A small self-supervised image encoder, trained from scratch: 9.05M parameters, muon at rate 0.035.
Rows from block 7 of a small self-supervised image encoder, named by matrix and row number. Rows with one number belong to one neuron. Each number is 128 + 24 x the weight over its row's rms, rounded and kept within 0 to 255. All counts start at 0. Numbers have three digits each. After the name is the row's rms in percent of the matrix's.
Before each neuron's rows are labels from the 100 images, of 14976, where the neuron reaches its highest value: "colour at peak" is the nearest of a few named colours to the mean colour under the peak. Only what is clearly more common there than usual is listed. The data: microscope photos of single blood and bone marrow cells.
# fc1: MLP up (model.blocks.7.mlp.fc1.weight, 480x160), inputs 0-53
# fc2: MLP down (model.blocks.7.mlp.fc2.weight, 160x480, transposed), outputs 0-53

colour at peak: grey
fc1.137 174:166148115149101106130138117132112133170137114123080100150142101129108182145144136146151131088170127132118150083116093152083157090139132110111124160126116173132158
fc2.137 169:159115165137118163129143136100109126103148127136110102111125093137176143173115118155117172102153100132092169139126123147126134123132124069104142153079112147126121

colour at peak: purple
fc1.414 215:162123105124106164134146142134125126172150127159108170092148139134108122154135107147137096103120148116111103126184099080133156146125138094105165124141128117127154
fc2.414 236:108139146123141119126131147136134160146122140122134135102145124159092171183124139106141102145121146108107145129149114090124148134114121133112125108131140138095179

colour at peak: pink
fc1.220 058:156125136112140123118099090185089132118157131120157163113134106138096158109142113127125113145152132141100121145100127122083125113134128128136124138114141123135088
fc2.220 057:094138144090106122107103121176162098129130138109114134123134191101165078119098147121119089083139149141156125080165113123113108134158115170125095138123129145129123

colour at peak: grey
fc1.284 074:097112174138108166115160122131148180150175123099106123124098143125094138118108127120122136128126145128101127145089110118101141122143139166125137121107122116115121
fc2.284 080:177140103132153088130146128123124153161119099146116150143137098136087146160130062166194127117093167147152134130154134078070092106151124139110091113136116104115131

colour at peak: grey
fc1.234 061:115101115093119068140128125108132144112114123095192144113111188118105092144129149143085145133131149147124119110176154145171139124099140148109129077144098137110178
fc2.234 048:186119114116125147130112120146154096154159133121117101161104137094123084145129160181096140172124134124137164162095135108100153157111159142118133123090098120102077

colour at peak: black
fc1.293 061:118132118118103149102146130111167138134159134110127089150129163135100136119133098132137123107131141138098148142103132142088102119079149165155116133135115120111102
fc2.293 065:109093142081119166115135138116141152144137112102111131136112152098182153144137144123120153138123181124118140145153091081082076171113107173130168126118112135169129

colour at peak: black
fc1.104 053:150098127095128090144164162147135098147144145144136151070167146112128105116173134172131145113127112121100085101131141127101159155176147138127094118133128099122145
fc2.104 052:161096123137125142128119203142159116156118118143097153123126131131124165159112120188132094130118125086133115131131143154108142179113149140139110155113107118133132

colour at peak: white
fc1.457 047:174118115134118107147138109098120157163111108146149150127132104109123145102198107147126147107105134140097101102126117127086141123143153129161140100061084141153115
fc2.457 048:150104143137092158151075092150165131126136108113108137130138156106154124127153160163104111120103120125179148093150111121075133179097167177163130114123107107152137

colour at peak: black; blue
fc1.150 062:124114117118114164108137120068156129148159141154143103137103171071145091155125117160121174164112140137131102127106105145109143113129116134154147120135104078167154
fc2.150 062:150117139135163137116152165089140121139119118164151161125120131159094155148148113153103092153149177149119091109130133153140134119116115128115136135114131101166109

colour at peak: purple
fc1.269 041:150143122110138145127075105088111184079123112120151103129119081126088130079127136126137158131115123143059120172118096163146131144125124124115107131132136104164131
fc2.269 045:126131101136120141100099114130128128135132126136116124140159139092134184146108138108140147150130115134107147084159149100117126197115154176137095145132114095128132

colour at peak: pink
fc1.148 100:166157130184098129131137145127118111149087127127094119150128089157105188154127087120107131136170127132140167115161095134104143109115142131108076114140123185129157
fc2.148 077:143140145146115166140130188121135146114134112119127121088107112128137158137137099124107159104170121154081169114097133127124122090124128074118163152077091144145116

colour at peak: grey
fc1.243 133:186111150104139142131166147155127134158155132098107094104126100089113136132129122150066142164132150123125131105084128153104162120170143095139086100120122112109108
fc2.243 168:129082065156146128126122159122082126139129139149119125168142102165120146189100089156114126118137144155129179197120144095138097106160110156118127118128131121110098

colour at peak: purple
fc1.223 084:152098162125140141134150111105083110123144154172139140138126163121145133130145138175103116093114177123119154155112143128127067132104109169164166076099139107101100
fc2.223 079:138136124124141069133161120163161074108135141103131128103093190148132105108141146164151104108112104132137090142128144132137162109110144080094127117146157098181120

colour at peak: purple
fc1.290 196:103149089142117109111127145178179117173107152162089149126107120135156153150114126133128107117129135154180143086146150087099102119108140152110135156121130152138172
fc2.290 219:095168140133149100096120154202151111144126128137133140121116115176095094126152139148177070109131155144147129135110109090121112114122109143135106150124119121167169

colour at peak: pink
fc1.370 164:084185107139133088119087100115170108134106133158104188139119136101138157083143102126124203138103129178155123120156169093109137137107152148136134140096088139132096
fc2.370 155:132173125126075086121107105146170106157133139097170128132140118109128119120144083131144127133120147115157076119153121144103066128160124150125112105123172134160099

colour at peak: grey
fc1.267 064:159102116165131098123201121156135149118151101127105117154135101121105169151136166124121147110147144142119133114100098149175123158111134134124173142156165112142079
fc2.267 056:148080135107122119075150169142148104150133103132122139151160134126102145148122106153100107143150109115150156119108143155116121162115123165146143098115114196142127

colour at peak: black
fc1.100 036:118141111096133143117119153102137165141104133138160123089149142160123096122081143152108114105124109137096120150120138132149144126137133153118133113154102087146102
fc2.100 034:160098138141112140108143134144151148187132118158104116144101125114160122119092147148097146137135082103113159102132137156136154172117162167090102141132109112125079

colour at peak: grey
fc1.285 231:144103139132111158130109105124075098103165080136157158102151181132187104115104090143135116133107123110126104162167124125150145159106106111161157133123149098131113
fc2.285 208:096131092124144136135145076134127125135133125151138118107148135132142128130143113082114056129129158119130111174153129156122098124143097151121089085123141105073136

colour at peak: black
fc1.241 045:188095120117139089098145157104137115113131132131176142108162139134119143111130165190135142117109122131100097112131172134140130130149149153137148122186135114169142
fc2.241 048:140066155125119172139145136118169100127135129144096127148152127113157159160096127139128109146147113093145138134140104097111120149119160161090120103096109129147106

colour at peak: grey
fc1.358 225:173138137158126159154138114137084086156156136103147112142117160125133104172120091105152140171124150099139120168114082156079123152118147117144151093143137125146140
fc2.358 205:109151139138136144125126131169136116117115161143139113119098124151109076149157121125156166137144155106153131117156134134098130142120157095125144109120144149161128

colour at peak: grey
fc1.345 137:176040152112136119125160099143100130153154119118100081099147091121113140145128150115082135119112152103104102160056120156145139110138163092112102120112119124136122
fc2.345 174:106110117135154127139077158151089147141138102122147108160113106142093142209089106128126113113143162154140126146142120090117106101184090197124144120154126117138139

colour at peak: purple
fc1.454 214:128103100121096154131160151159119088105124128123150159128129126152130089185137121125136181133118112160166129124146128111141105163105164110144145079133151100139155
fc2.454 195:141100104154112167152085112128108113111141113139152166118050126103101092128135157161097106137095110143146139153112127102151123134128145169162127111147098104136120

colour at peak: pink
fc1.271 034:132122139137153130094158116134155099125124111115103137138076124092100147148122111120131101145125127158133117139161147094117130119150160144134143200133134131123099
fc2.271 031:100138160097132110120105134144141198122112142091123096152111156097112137161128144140131115152140116123127123087087126141063146141127166158126153111101104128138098

colour at peak: grey
fc1.31 086:133085136160101138147140110121112139104128136142159140108156157122116153130089128150089148135128154145147144131118163143147097148134175147098095111099152112085097
fc2.31 087:118081125134091116156120093152181081163151139143132113080126142102131119161133145138069095128107116115153130110135111073128145139139130148113119097133115134160139

colour at peak: pink
fc1.413 194:155104158108092118118133122089102118126160106170156096107125135137164143117118122154098113097110183106115118151105122113133131129126142114109135099133129138131150
fc2.413 187:115131135130091120113177112118133071105160087121139136075129122163125105152143164121136094097134099153126187150127147136133141111128144087105166136115139145153143

colour at peak: grey; white
fc1.63 088:164106147125128175142111144142162195127127137116141139154186133125135173140150142143126118123139168134092121114095130131124150116159097159107124154131126101153073
fc2.63 090:124158126112137130145125117093108133126138132131128104120094129121149122171154128114150140162138106138111175128154065129076180145141122165139118132092099130132135

colour at peak: grey
fc1.385 050:137124123123132064134153123176114134090122105101146134165159172148113159162106139104082184131138165116096117064108144139121157127144117129163137149130144101149095
fc2.385 050:140082147079147163146145131099139155115106134150150138148158122122152151203123148118146093163141092120125134101107120145112120171129122178158126127127106144177143

colour at peak: white
fc1.294 051:126101170150144130117173130115106136119178083116101128115141175163100154084146114108085152133155119113089128169129159131154127148162154112155100136143159111120132
fc2.294 048:131104152110153105120172130137147183101131084153104108132166120140121166118092119149175101139107142176117152093117147137098174151093157148113109175176113112099118

colour at peak: grey
fc1.441 134:157107141124135145117107115139132157148159113114087107150119104103076154125134135114114117153122132107134130106083107139120158117129176116140108096150091096141118
fc2.441 160:115085124132152154117103139145086116120119105130143141166137099128105150189127110165132116129146163150121167170114139120123087122178111176143138125134123115108113

colour at peak: grey
fc1.69 032:150143128101091107142152137154115133123141134131066114143129151075131160128116156083133121110139061110162157137179136098109123125138153112138158134146163140169144
fc2.69 027:073183168117113154126115107115119151115151145137113131139119096076123150155152132161116112153137083098097140153135112130079154156165113112085070107145138137157173

colour at peak: grey
fc1.29 037:151125142177151122156134119118134152099174136099046113156100151130091130113132141136110153127136099124114126128071090117141117132154156109099115111091144150094104
fc2.29 041:147138153127131131170113145109102125112110128105120128153157124163100146168132151125155165116176116113140117120151142153135133156140140105152125131090184104106160

colour at peak: grey; white
fc1.134 040:156106174152138074159165109071130139131114115112116107132091156124128154107115134097114180154135113171112129130121109156122168124143107115118110076119153145152100
fc2.134 040:101150138139094116142107162149145135157094132118088152139170130125117157154135117130129131147117144142137128113150139107097117129146101128076104114102131142106139

colour at peak: purple
fc1.332 104:150085083125144173118145123109099099081137155146163155115111151144142105153131109147126098140096176129119164156079143116164090126110123152142170107089133129112122
fc2.332 102:132174117103140056126143104124126078100132126101141160127113166133124065080152163143117093094108093146105113158110140126148127099094143111099106137126150098163155

colour at peak: grey
fc1.432 058:087162119135145099118142132139121113152111162144159151148147120086160169119140134133129129150157145123156117109116142122098098124146139143112151139123147151145110
fc2.432 053:074142118127138116114110101145134157119175155104168092126121131113117107162179147138122192126149140126155129112159157148088138120146146092134117133134114135122132

colour at peak: black
fc1.375 034:177142172115100103127112103121146106155155114101124121135122159104092146124170124122112123163161144103116100105141133154105140162147131144119105135114152141090099
fc2.375 036:115102158138117135148137174124181092137136113156106132133105177092137147181082120136092106134165171086156130138146106140127139169102113133129141120107102139157135

colour at peak: pink
fc1.431 206:105133130179155118121190104133148064116093148128112122142170129126091153167161132127136140130142141162138154142124128152125120110085146148082076131112102127150080
fc2.431 235:135113129108096121148155144130144124094155120123166141076128150125142132122136129119095094111109153130111174084082142158140148103126119097121136129117132141128155

colour at peak: black
fc1.170 035:108126144082127095140151149116124098147120143099123133136145175147127134101125127142105142127186121150123077114102124130090151091146115134130133130144117115100121
fc2.170 039:141113128162089156154136128121137143159167104169086157128142176102129118202101163165131133146113110137148132134150127134129122173158144122130155110102123126133091

colour at peak: black
fc1.281 081:116102134139121132161120106069164146153127079110126147132113111178153170089114132129089116138117090153143127124109158122087152115159073155138117109139104118109164
fc2.281 093:095097142078120123124139147136137076174115150144110112159116144096161107151100150108093095171141120096141084140126112090100139125111115168138149101103102116169126

colour at peak: grey
fc1.89 241:187132127137100151148115144111085144165137126113119113109143118153140144170114124169162115107140117126129141113133093153112158123123107131121132132139124120108161
fc2.89 216:160157124143089186110171136133135111120154147109102137130147126108106117121164123102143145115120090111129155151141105122111165136147130087125152122156137143094149

colour at peak: black
fc1.289 046:155115179126111118144135097113137170122127106125122114145153123159103172093147100106113127094145119108111121088122099155118142109136152165151132125151153075131112
fc2.289 049:141106143121075154119154109133125104161145116164089125115092111141149195170058118146095088131153164104136133122130116129116135170118136180164108106127091094157103

colour at peak: grey
fc1.324 068:130110143139171112114176116154110144113123106167167107167105128139164133139166096162133097168099135113105106126175124107116090107145102162114128135128097122163086
fc2.324 068:140120136096120112126122122123137170090139115143155137196073167119096172141187108148149117185124102139132150152136121164114124151126110145113124139085125138141110

colour at peak: purple
fc1.144 050:136109119136137133137132142140148099122169133110146157103125171130094103135096191167137185131131147152092073131084103144177128119155145104135128121119143104126102
fc2.144 047:132135133155138129130124088121120165115123146131128141113143154110124152119135123125092151109139125121107135119153157130131139133122139165106114106102115129110082

colour at peak: grey
fc1.132 116:189085131129115136141145118090141160145169091130097090133112091132106139128100170104124131126131163103080109138109116204128141120114127071098099094153151131120101
fc2.132 129:110114122148139155130096167141117141145136087154126119132145136142114144173112067148136111144114179124144103111153126090112098093179093177092106133117125091114120

colour at peak: pink
fc1.471 210:100101116102146086132159180131157137108094154112100136153094112154106145167135160142147145123124145140109149102116115099110124097120134132120139198126120155106181
fc2.471 191:122151121115137091099113145128148100118116154066130129140135182121181150103138097141125105110123121149158129078122140156137112136143118174140101136117141131147112

colour at peak: grey
fc1.374 164:119090134126100195137135129149106108146139103145131113100153131100161149119112102134124084121126118126095149114142097144114143158098112091110133133124106107131114
fc2.374 153:088151109137163139136075093153104175130142172118139113128134108087176109103128132130117125125128082114122122164136146131152169136143122152141124136155111114105102

colour at peak: pink
fc1.386 092:102150145128130130093149134165135135109140148099141138124150118187128062102132130147128123150097091138157127155130155107161081115112141166131137127110101129108129
fc2.386 087:167138093130123111131144090126093154145108136127147127152146144157122097090116127122148128096078081150103152128088168183128157129149137150133118106155134104133082

colour at peak: pink
fc1.138 043:128146127116144108091119128141118152107110154137160196187109138109090138143163152090142147128157139164109113143160097132164125067162097130121137172114142172109071
fc2.138 038:107180162141105094096127086132143158151155127138138114088148180127106105141175104083117167089132113119178116105160115137103111127149091178109155116130153189113106

colour at peak: white
fc1.384 036:108136101144140143119103177114125135113126109125154141158103114110118147095156085117163115124121116139104134091131115141138166106120106122095150133123141120145086
fc2.384 030:129130143133111137154147108138135164155108102144135137096205135136133096088125134178130132119154126104134147110147088167119084124131134119135132117125100146125159

colour at peak: purple
fc1.51 223:130115109156096108119111131134171132160107158173103106134129104139176165149096131132132123104105162102151158133129156101158109121128112158066128189115122129099135
fc2.51 199:126127132118115122119120101145176116132129117197107139120094145131157130176106119128121121090170172117165100120131142099162096118108104145133125135132130109144140

colour at peak: grey
fc1.390 061:183092143113114156123137116103142177137146098140116114140139096117112143142138146113128139144139149156094101150099087167159175138125126080108083093117111106126093
fc2.390 076:121126114147137140130095163131097145115125098146158153159130143132096160188127068153116112121127164142139137126134129083112078120183137176122111119122127114129137