config.toml
hidden_act = "gelu_tanh"
parallel_block = false
widths = [80, 160, 320]
init = "xavier_uniform"
max_grad_norm = 1.0
batch_size = 128
lr_schedule = "linear"
Rows from block 7 of a small self-supervised image encoder, named by matrix and row number. Rows with one number belong to one neuron. Each number is 500 + 50 x the weight over its row's rms, rounded and kept within 0 to 999. All counts start at 0. Numbers have three digits each. After the name is the row's rms in percent of the matrix's.
After each neuron's rows are labels from the 100 images, of 14976, where the neuron reaches its highest value: "colour at peak" is the nearest of a few named colours to the mean colour under the peak. Only what is clearly more common there than usual is listed. The data: microscope photos of single blood and bone marrow cells. In brackets: how many of the 100.
# fc1: MLP up (model.blocks.7.mlp.fc1.weight, 480x160), inputs 54-107
# fc2: MLP down (model.blocks.7.mlp.fc2.weight, 160x480, transposed), outputs 54-107

fc1.238 047:416431494512503528512464490459496519522504574575472538549442452496461428520573493435502497554565480464451506603519535581502512442444529460552562407503456493412540
fc2.238 043:584443482537477474454464514548522574465479594479532476451499438410466441472575481569530428499472435446526466497531486418491586459568551533524510460489403550434496
colour at peak: white (89)

fc1.419 080:458489501498498519445515566549448457489456455514543514455532493499548488497550599512518538471519499536461504468530519459546466468481567445419551536402521472484546
fc2.419 077:556534471577490478489616552642478510419593568517507495463492464521521489462458476433535515519546510511535493502565479520489430446419499469350446469398499543544451
colour at peak: pink (76)

fc1.444 036:532370532525508557609451462528486429491520517515505556413520547514525473419516455439504595554566540591456496522497476573506467510492520438487488480491468552422538
fc2.444 038:549512463488414530524527466500481513547486575441541487538494548498504458519473464505574518453482431494603540616485508418489471534538461487567515398479511475511510
colour at peak: white (70)

fc1.267 064:395523444527538452511422570573556455471421536616446516426463451470450416520563521536524425474511521525527481471434504533495504540583488495588609417471554494491548
fc2.267 056:485509616544530526497484528512554419537501594518454455447505591470423503427484464512548406398406515476592486524532487471430463569526447606580503464449582462530452
colour at peak: grey (55)

fc1.389 036:510533326505429547518544534522436573565450432517495616572484557527487445512445564575440563437406500545513498471508519601547537536420515539594561508471564429456581
fc2.389 030:464506519426494409548447565465555488480522606561564473525596526515448546464545448546512484452484584582515460375567526571529489482563579494497496511517547477556583
colour at peak: white (98)

fc1.414 215:608506486390476444502528493480446571474493533447577476517408507481578532512534448470551545506543559476497462505456522464480443457502508407471429462551530573501577
fc2.414 236:545521526433465522374413490487501524591585558540533604437467535475605478577475502515577524372466547440534523499524606580545501499492348471551504440509476448497513
colour at peak: purple (57)

fc1.276 079:488532511548539555551548584427554476541452464491506428394446528445469534586442459468436504472526522512547480381477523546438535486564456532382552504478451474466495
fc2.276 082:490528520529480456441451455560543557501565567581517386427501513517385481466502410524507530517495610523497513401596494541439570484451425586540576515487498506474552
colour at peak: white (84)

fc1.316 078:447601538504514518501406494545476484535386485508452426504514415478541604555529487442487488536465637507537430512509530533515479530531483521465367431502491535460486
fc2.316 087:494442507503525487559498473531522441559521500525484517497536520460555510526515575505319583496500476444439473455477487518587494484411506408400507436563530450459473
colour at peak: black (89)

fc1.401 037:505502520527487499544527530517469459376412429509471519514467526446500555460490535384540452464593622480467498474436486365500531546455424428540452541507531483492569
fc2.401 044:459488527590426535484521511606495527479523639483398453413506523515536471448505527584489529555404537456549546473486426327527495435418450451473442504499484494536499
colour at peak: black (97)

fc1.473 118:512514462567450545484596537506461417598489512527427474492541430463568414515534481552471563586582409555440494464490592544479543476488555495450527442512433540466536
fc2.473 122:542503515522499524446439504576513493471524475498420478450498491518493532462464586576474447503460466522495500524549631532500527568521440471418460472482462438530502
colour at peak: white (75)

fc1.373 094:479509548560396565503455531630488519533491474462489509486586451463471481448561361460504488544517451486438553549595396452455508548491515437479544508463386463578405
fc2.373 085:514494560638481483523479520565509408464517502598454486445459570464535473468532472517511544532557445500490518517579466486548517526479503367452586501456434518491483
colour at peak: pink (95)

fc1.142 062:443514556529576573599556525593485388500495477534432441514467470493560439503536576583419450539509500595441468474493473459548553530532454478454437472451460468467574
fc2.142 061:533492521456494430351503497527468622556545561503471534486492555442366439510525487579557563499458582550587540462583519483511476518638400475564551465478411489517518
colour at peak: white (100)

fc1.82 049:412484501561555560537516449449458386517528499460449516471583515520430424430569503578482499433473507485470453498520481462553596541454430560510434426516472504490512
fc2.82 055:480438534461464495467538494547440618480468532426493482459521566467366441441549438495559510469404505453519529438490440517491566514547428537571499500473462485452452
colour at peak: white (84)

fc1.443 338:557601479480486474428433522526514542498549462519516472555526499537517461477465478593452516549448444457464477503600466524459416452436529455463496462576588457629554
fc2.443 321:534573495448557443553411469459504576640482555551522414603435485535543441520456477557465523549500419528420511452599572511439473557522480510420495538485567411567483
colour at peak: grey (49)

fc1.65 057:558552415495497556530470554567469542508445551579423511627452504482499460508507490512524528460526492578515505498419495483586516502489476541494471482458447503451547
fc2.65 056:568472489512467439367563471616484509527455509460538485532536537418471497487500553634538563493453513493564472562513500536521481530523508454490497469625535493468537
colour at peak: white (83)

fc1.376 073:518515578569563496513506472499468510581526569458538483468521515514422530454430429576554532492505551401451411516492465474495478413462500445501469475481413489462468
fc2.376 077:550422460604383517546525507495434604487489498565536344532457513411517425468514446540518498469472447549513523486477486519486538457574469507509613496502487564462531
colour at peak: white (85)

fc1.250 196:533470438493500538581499547437496440502512523544472451536411524489552428424550540558477450542502506563507567407555494519515621504475514527557432450508514441464560
fc2.250 180:463485452518552501531521578461595531462530399578546466533576540526485528463531523624510479549436496513423514518517490463484501383508426515615485441428468497558475
colour at peak: white (94)

fc1.301 173:538509498512424469408589515586446511549476442513454610469549438512477546458594579577557488577579480426536512510395557416523521540509490408483447502484512463514518
fc2.301 158:500589546500523560414574477472492528445425538489513483532492524529553567504443562527441517552496436500441512385489467449545551459527515461379429584529572523428527
colour at peak: blue (43); black (36)

fc1.6 068:454527479509497517590510519505566604583530547518532525529500460452492430567552434432506542491568420475490567533432481415569559403539438556545425529496405526494516
fc2.6 062:456455463522386536487529502625477470492516679497554498552445533407476489416447419475561525451445460510558502513555584473511555471412421452436520544493471449549491
colour at peak: white (61)

fc1.261 047:486493519624489562541529533445611469553487541473512492496482475445574463553551374499460424559502472544471525492509499471524484516556476470512486526556396499445507
fc2.261 044:504404505486548523508365524580484512427524532527485462430446583447424429545514533573524511526468512470598528542536489530449521423597446545536534511537378469539515
colour at peak: white (51)

fc1.317 139:527567620495509581399410489553542381479479527542502543546543483520482510540514499465471511457486464448502499603503538491433441537538461447554443373500575493443494
fc2.317 136:536466475524546559517456467593435407483568501496514512509379526534579583664496534469468569512524569533544446470572493482553489384403533506473449438479534442503458
colour at peak: blue (40); black (34)

fc1.241 045:471551435522523537402483446476454446397552533484505485486572477434566474529476541419468455544576515522553500517429582463581506495443494504601474487498491517478509
fc2.241 048:426450498475456595569481468535476504508504549489503432509576503546440574466427531634392557567448538478484518450518469556557586510497526489475468459515484481511517
colour at peak: black (78)

fc1.194 070:503626530530573418510578563483488483464523574513469488512534598461628494461484574554532491486560517441427462472415561465453501445478557519484538451474502543464509
fc2.194 089:474473545424463527466490467566453472444522624487467612534454484550468467467475481526512605500512434510538446478532483497510608450497496525492390510486557570550547
colour at peak: white (56)

fc1.78 062:475579417452430537464485455555527548452468496575477498536456431436469544539510510469497633453497383452507494582371605455465459495510433376581443496506573481501551
fc2.78 060:518496465444467544456469507548491527537521532472520498564554482480521452514492545597458563491467545542542457517454467513507486440444575467466416460503535463546505
colour at peak: black (90)

fc1.463 062:529481486577561535454562474526506507564465420500466507470535490535520447557464515423403415511530560517515449410441535529600574590488496523433475534590426478459493
fc2.463 065:542563491493462504443539525506539449498449556451419390565467571491500538513459479491500581471519535548606588506562495596547577513474524495504474523524498473520430
colour at peak: blue (51); black (30)

fc1.340 034:511490429476500481450496417525450507555652485521561487471548478504530562438533410534466613544529482527515476510432510500479475484519521527420480480501475616491478
fc2.340 031:545482529473533524551504482469508486526652521475426584428581580547551649521553487509523558584505415510418553504430543460547555543568432404511468516462502494445446
colour at peak: pink (81)

fc1.304 065:586529463555428549539526582495533526555530527536451512498480548511550406544555445526445550558443458506464516379497592477486471451425561519452465510401457525434461
fc2.304 056:541460536419500519442473446536493430426489523481469467562431484519402485434588463556561466501437441548588472498570594428533456456508472476534532434578494538554470
colour at peak: white (50); pink (49)

fc1.92 036:543499539534581584477449477498537501492557473506508485430565484462453522525541467458498553451549511445579548507477466533499444433490546342529299504494484508493546
fc2.92 038:541411469537508580498474537601469460486567557495499513540505544535581449574539561548379525456488526532520451480549481468520514354409506389419440532526532487522475
colour at peak: black (93)

fc1.188 163:504501488409555424418581490529561508459570501462492610479491531467461511595477494539510370477518467478508550431483434458524613547493438499535434532512488523411521
fc2.188 155:554445463429478416517500483311519474531465372375499539560508473477621536456524474496463479500550580430463594594497422474554490582476577568513510473585537507570549
colour at peak: purple (69)

fc1.281 081:505451501558583522496496479593606472502461461500470529488518435456374485487528497483569453477523447547519532522441465422533419428467522454566478511555559525525522
fc2.281 093:540511455483401548448567535546477520474550507480504456483531542492639493637538545503419507611495510534409553497496556462541463432484516443532478438488539480426424
colour at peak: black (34)

fc1.61 053:494502579532444530483427466533504487595481488502478528461605484431574513565543471499531550569474502564528508467434505433495508543514446485472433555553468500518514
fc2.61 043:478504471466383545430448554629498417485484544469510586560481528520533522536510407567498566484497458499521390525435488490526469500474439430479480508453485604479526
colour at peak: pink (67)

fc1.216 081:485492529469505538484541578456470505443526495513553510362472568481384520518470503422582522515503548576510436458485405466439427476607420519503584540608507453553494
fc2.216 076:391505471507543488493510513433468422526488388539513493536520622534551502479523472396512499485503625483421463545479555517495460576471611513514612479473407497445447
colour at peak: white (75)

fc1.212 103:496575507443530458596525529411513490469537490525536459466390496480409454467533530470521596508535423578596438443466522557453545430526564573522521480525426544450586
fc2.212 096:558564536479510480469634495515512573478585560464573498465520497424515481525529449488501492360517563531483446375446530503496501379585495546479488502502494506590536
colour at peak: pink (59)

fc1.300 059:530558440452453548415574468601460505470522500454487490385479525516507491523455482503453549421558512460422458460413544524489563490491524530518506523447551487478573
fc2.300 048:414547528521439513527505611538550473437596523489504521520472550559558566499429534425484473348539508491435518435561510549483493510576511499524524479528509497534559
colour at peak: white (84)

fc1.76 193:434442485472567448481526502512534554491512511587522418505532486627524554443490621589529471444492466370448498501524451516530420569487497448442459524436554438500524
fc2.76 197:552586569499588497513503514528481504532531433498511611516499574539565496532592561469490520475527523546445506415512594453494409445507524418541488454473505552461569
colour at peak: grey (58)

fc1.374 164:521535467522525430500478491456528589467455502564449505599545436480519485462475574510462490548451487500610486452406490596568611532551456561418500563563492449496499
fc2.374 153:490487505516533532529468511415467557523453485532507500456442576490440472568504523414511501551474504498433494457509546507461425526446499483559520519513464383396474
colour at peak: grey (87)

fc1.128 085:490515540477492530479501523494567497530536596545520542416519386523510527503544479452471430450465562427539512379466509567454524563499557502492507511424388459472529
fc2.128 090:425500478414505487373466508518491453458580559579538479499546574499448444594519459479513606531446501612457556483576529556581542415570485502507523501496463501578516
colour at peak: white (48)

fc1.103 069:458514514459524478498485519370474419443505533513436520430510550495474590523568476419482495501554461457474463508473481505440567439498470520629403496496548503476570
fc2.103 080:486464413434488525512438494608488521480544558500484484475558501585574531577462558484384506513446554545523472461459487485507547395467541490566465481531474451525460
colour at peak: black (70); blue (29)

fc1.104 053:583473493501513457371477538489385512446540492481533429437519486460481574458595474494572555504511536574437447545384531470447522445500478479472438552483442531464613
fc2.104 052:594477547458485509532480459525439442517453594511520485547533493421442517485400605532458519476462398568514476448445526445487499500452564472384442512540436561490556
colour at peak: black (75)

fc1.471 210:557522515456422522476511531527504443455433443453542509410493543472521444512496498494473572430574344557439405491530560471528428557504538469504572500478544555568468
fc2.471 191:563489529568478540566644496576470564399490483453474408486480530427467556488455421503594475506541509494384458501483491510527484442565512568464480588559596504605386
colour at peak: pink (56)

fc1.361 067:548484479577449510430524520547434407541536469480453401444494551579552498406545455539533567484567552461450445539444470511522518455435536514424527515480507411465481
fc2.361 076:451459564522484489584522547481562621522461450473498488447480538549470551501531506491478444454607516468417481490547450522420442459439544541593547474457444502482460
colour at peak: white (54)

fc1.334 074:481521380566476459478529480574539470487487409486522575564471460462559487502613569464435503444479533511472463543485522594484614536527477437425486510493473531419562
fc2.334 078:425540470486460558507529565576454593548466541445520464456518485486594492458502447574527571460483579583521498476468507469535502441492487463496431427478535579460477
colour at peak: black (97)

fc1.293 061:477484523483532528576478533638554529612435521556515484452553467491467495467510438410412439372501487556510532396418521557584511483609508540526523507461509488453548
fc2.293 065:448409522528536559503468448580485508527524505457523497491518519529627521495484505543497547521453521472467531460494521480467560449504418479501436523468434517539538
colour at peak: black (93)

fc1.270 078:494475468552492470582478471564417467444544506524437475534415521497526549449531430572528522489477447584401531440456413538553443470488443491518490429494465506430522
fc2.270 075:503456507526387442554495453577434449567438592480497517536415448516571431464435471467523581467464482444489495519609459489500617493501512494527538439576470554578528
colour at peak: white (48)

fc1.206 037:468471525555570588527513510536486492455520489498476422481623482546586496529425409523431540494480480457475552414493420457482519550513479479453469505528435493591478
fc2.206 042:517503475471436477431426508541537565463541402555497458389485492463447442449577428528531556450466436465474534537503516571531493414614425530550577485512437531429479
colour at peak: white (68)

fc1.207 121:509561565510491643453476503546454389496539528507524475493499458515485470524482473395510475470447510456434513510492516530381477551540504487557467405449510489410590
fc2.207 101:504498524563580507544466483420407469461522505458576511444485557515558538632529465425471548479558598532487498483480542533550462441460423514465505480474519498539468
colour at peak: blue (46)

fc1.224 107:447522448502559538502584492512518492481505500512430361550494494532574566473390598457509467445472518433476377449507449458540531493469590495541424537501596458551544
fc2.224 108:473490501472488439572400585474520407467458447548531506521459481583517511446576541548494518413474565502558497551458506468529475452537515447558550515491500561427592
colour at peak: white (52); grey (45)

fc1.19 044:475553450505560430504549452531444477593566507433512432512500478406511511485494420550505515482559462495422532477496481454543534568457459507503541401569411502509539
fc2.19 051:454551475576487438416506484424503460550563563476435451452521541511534454468416544442494475524539453509521461511561534559464578499500454539550490444458548556563490
colour at peak: white (83)

fc1.305 208:514476517529430452451547454527569475492492446515527553553492449562458550551532523463536412495472589467553588565520529494483497553513434415489435531479577501520466
fc2.305 262:548501445548467496490589467480474481532525453546524578495563441526398505581539471384477427501472664428553549542536587520479509510532453450556551543536567490502414
colour at peak: blue (51)

fc1.58 045:516432543552510560505529560527498441487577516485556466478488503574501513580552434490511481428570518446478512469420506524438439547413640489498485499422469479523506
fc2.58 033:535493482515515606590473561587478483584506491437585454427534581476520527484507461384505448460560621486543418475472546511550436417457515452608481451462542548480605
colour at peak: purple (67)

fc1.143 061:512448467587586470446439514560532507476538461619465506441448412565585505519529443529494487433511457470523481486570568470470469361572529510492540531485435510487532
fc2.143 057:492389489565403476482482534510377460564533477488524504503534419479486530434642508463530474509485510539601452529513490489538572472499567532525566516509505497519483
colour at peak: white (44)

fc1.113 191:557517417454480541469507490453500457602498489428508479507559448443520397450458425582474532521510386464415560477503555464453501616469538481532569508532497466577472
fc2.113 200:571513498519517513472613497522510480542509544424496392516524490416617471467484477537419433596534385512476523453518528443466451488458576502530510552576532533626495
colour at peak: white (75)

fc1.308 049:520520503560506438438533428459526544477522556467435452483591437444523530599555538469547466491567573492545526554395530547488532531517531470538422396572503488512421
fc2.308 043:483523445498466554448524499607516498470434473551466402575549481414578553578503476470438604544521397447469552419539469473572457365446632537438504444520536533455517
colour at peak: blue (55); black (34)

fc1.60 079:461549485529461447480401499478474540572513485428478549527513471498425444430578400541560522620563519545533421492409528466490511473512525466545526383522420524443528
fc2.60 081:482502487511562467536598431468493591435567533461447399407472506415516478434478513501480484526467464493506532442447485509485520547572504628554484424443542462577485
colour at peak: white (93)

fc1.375 034:458541524506524574579472545561520489396525530467495522490565438462461584457586424510485486435446596424562482569422485473521415538484552470527402466454502449458562
fc2.375 036:534456535428530571570450541630539469452602559431500483504482540500590499489543572514422557468418550446526510522464487499539522386444500451497481485515496483503475
colour at peak: black (98)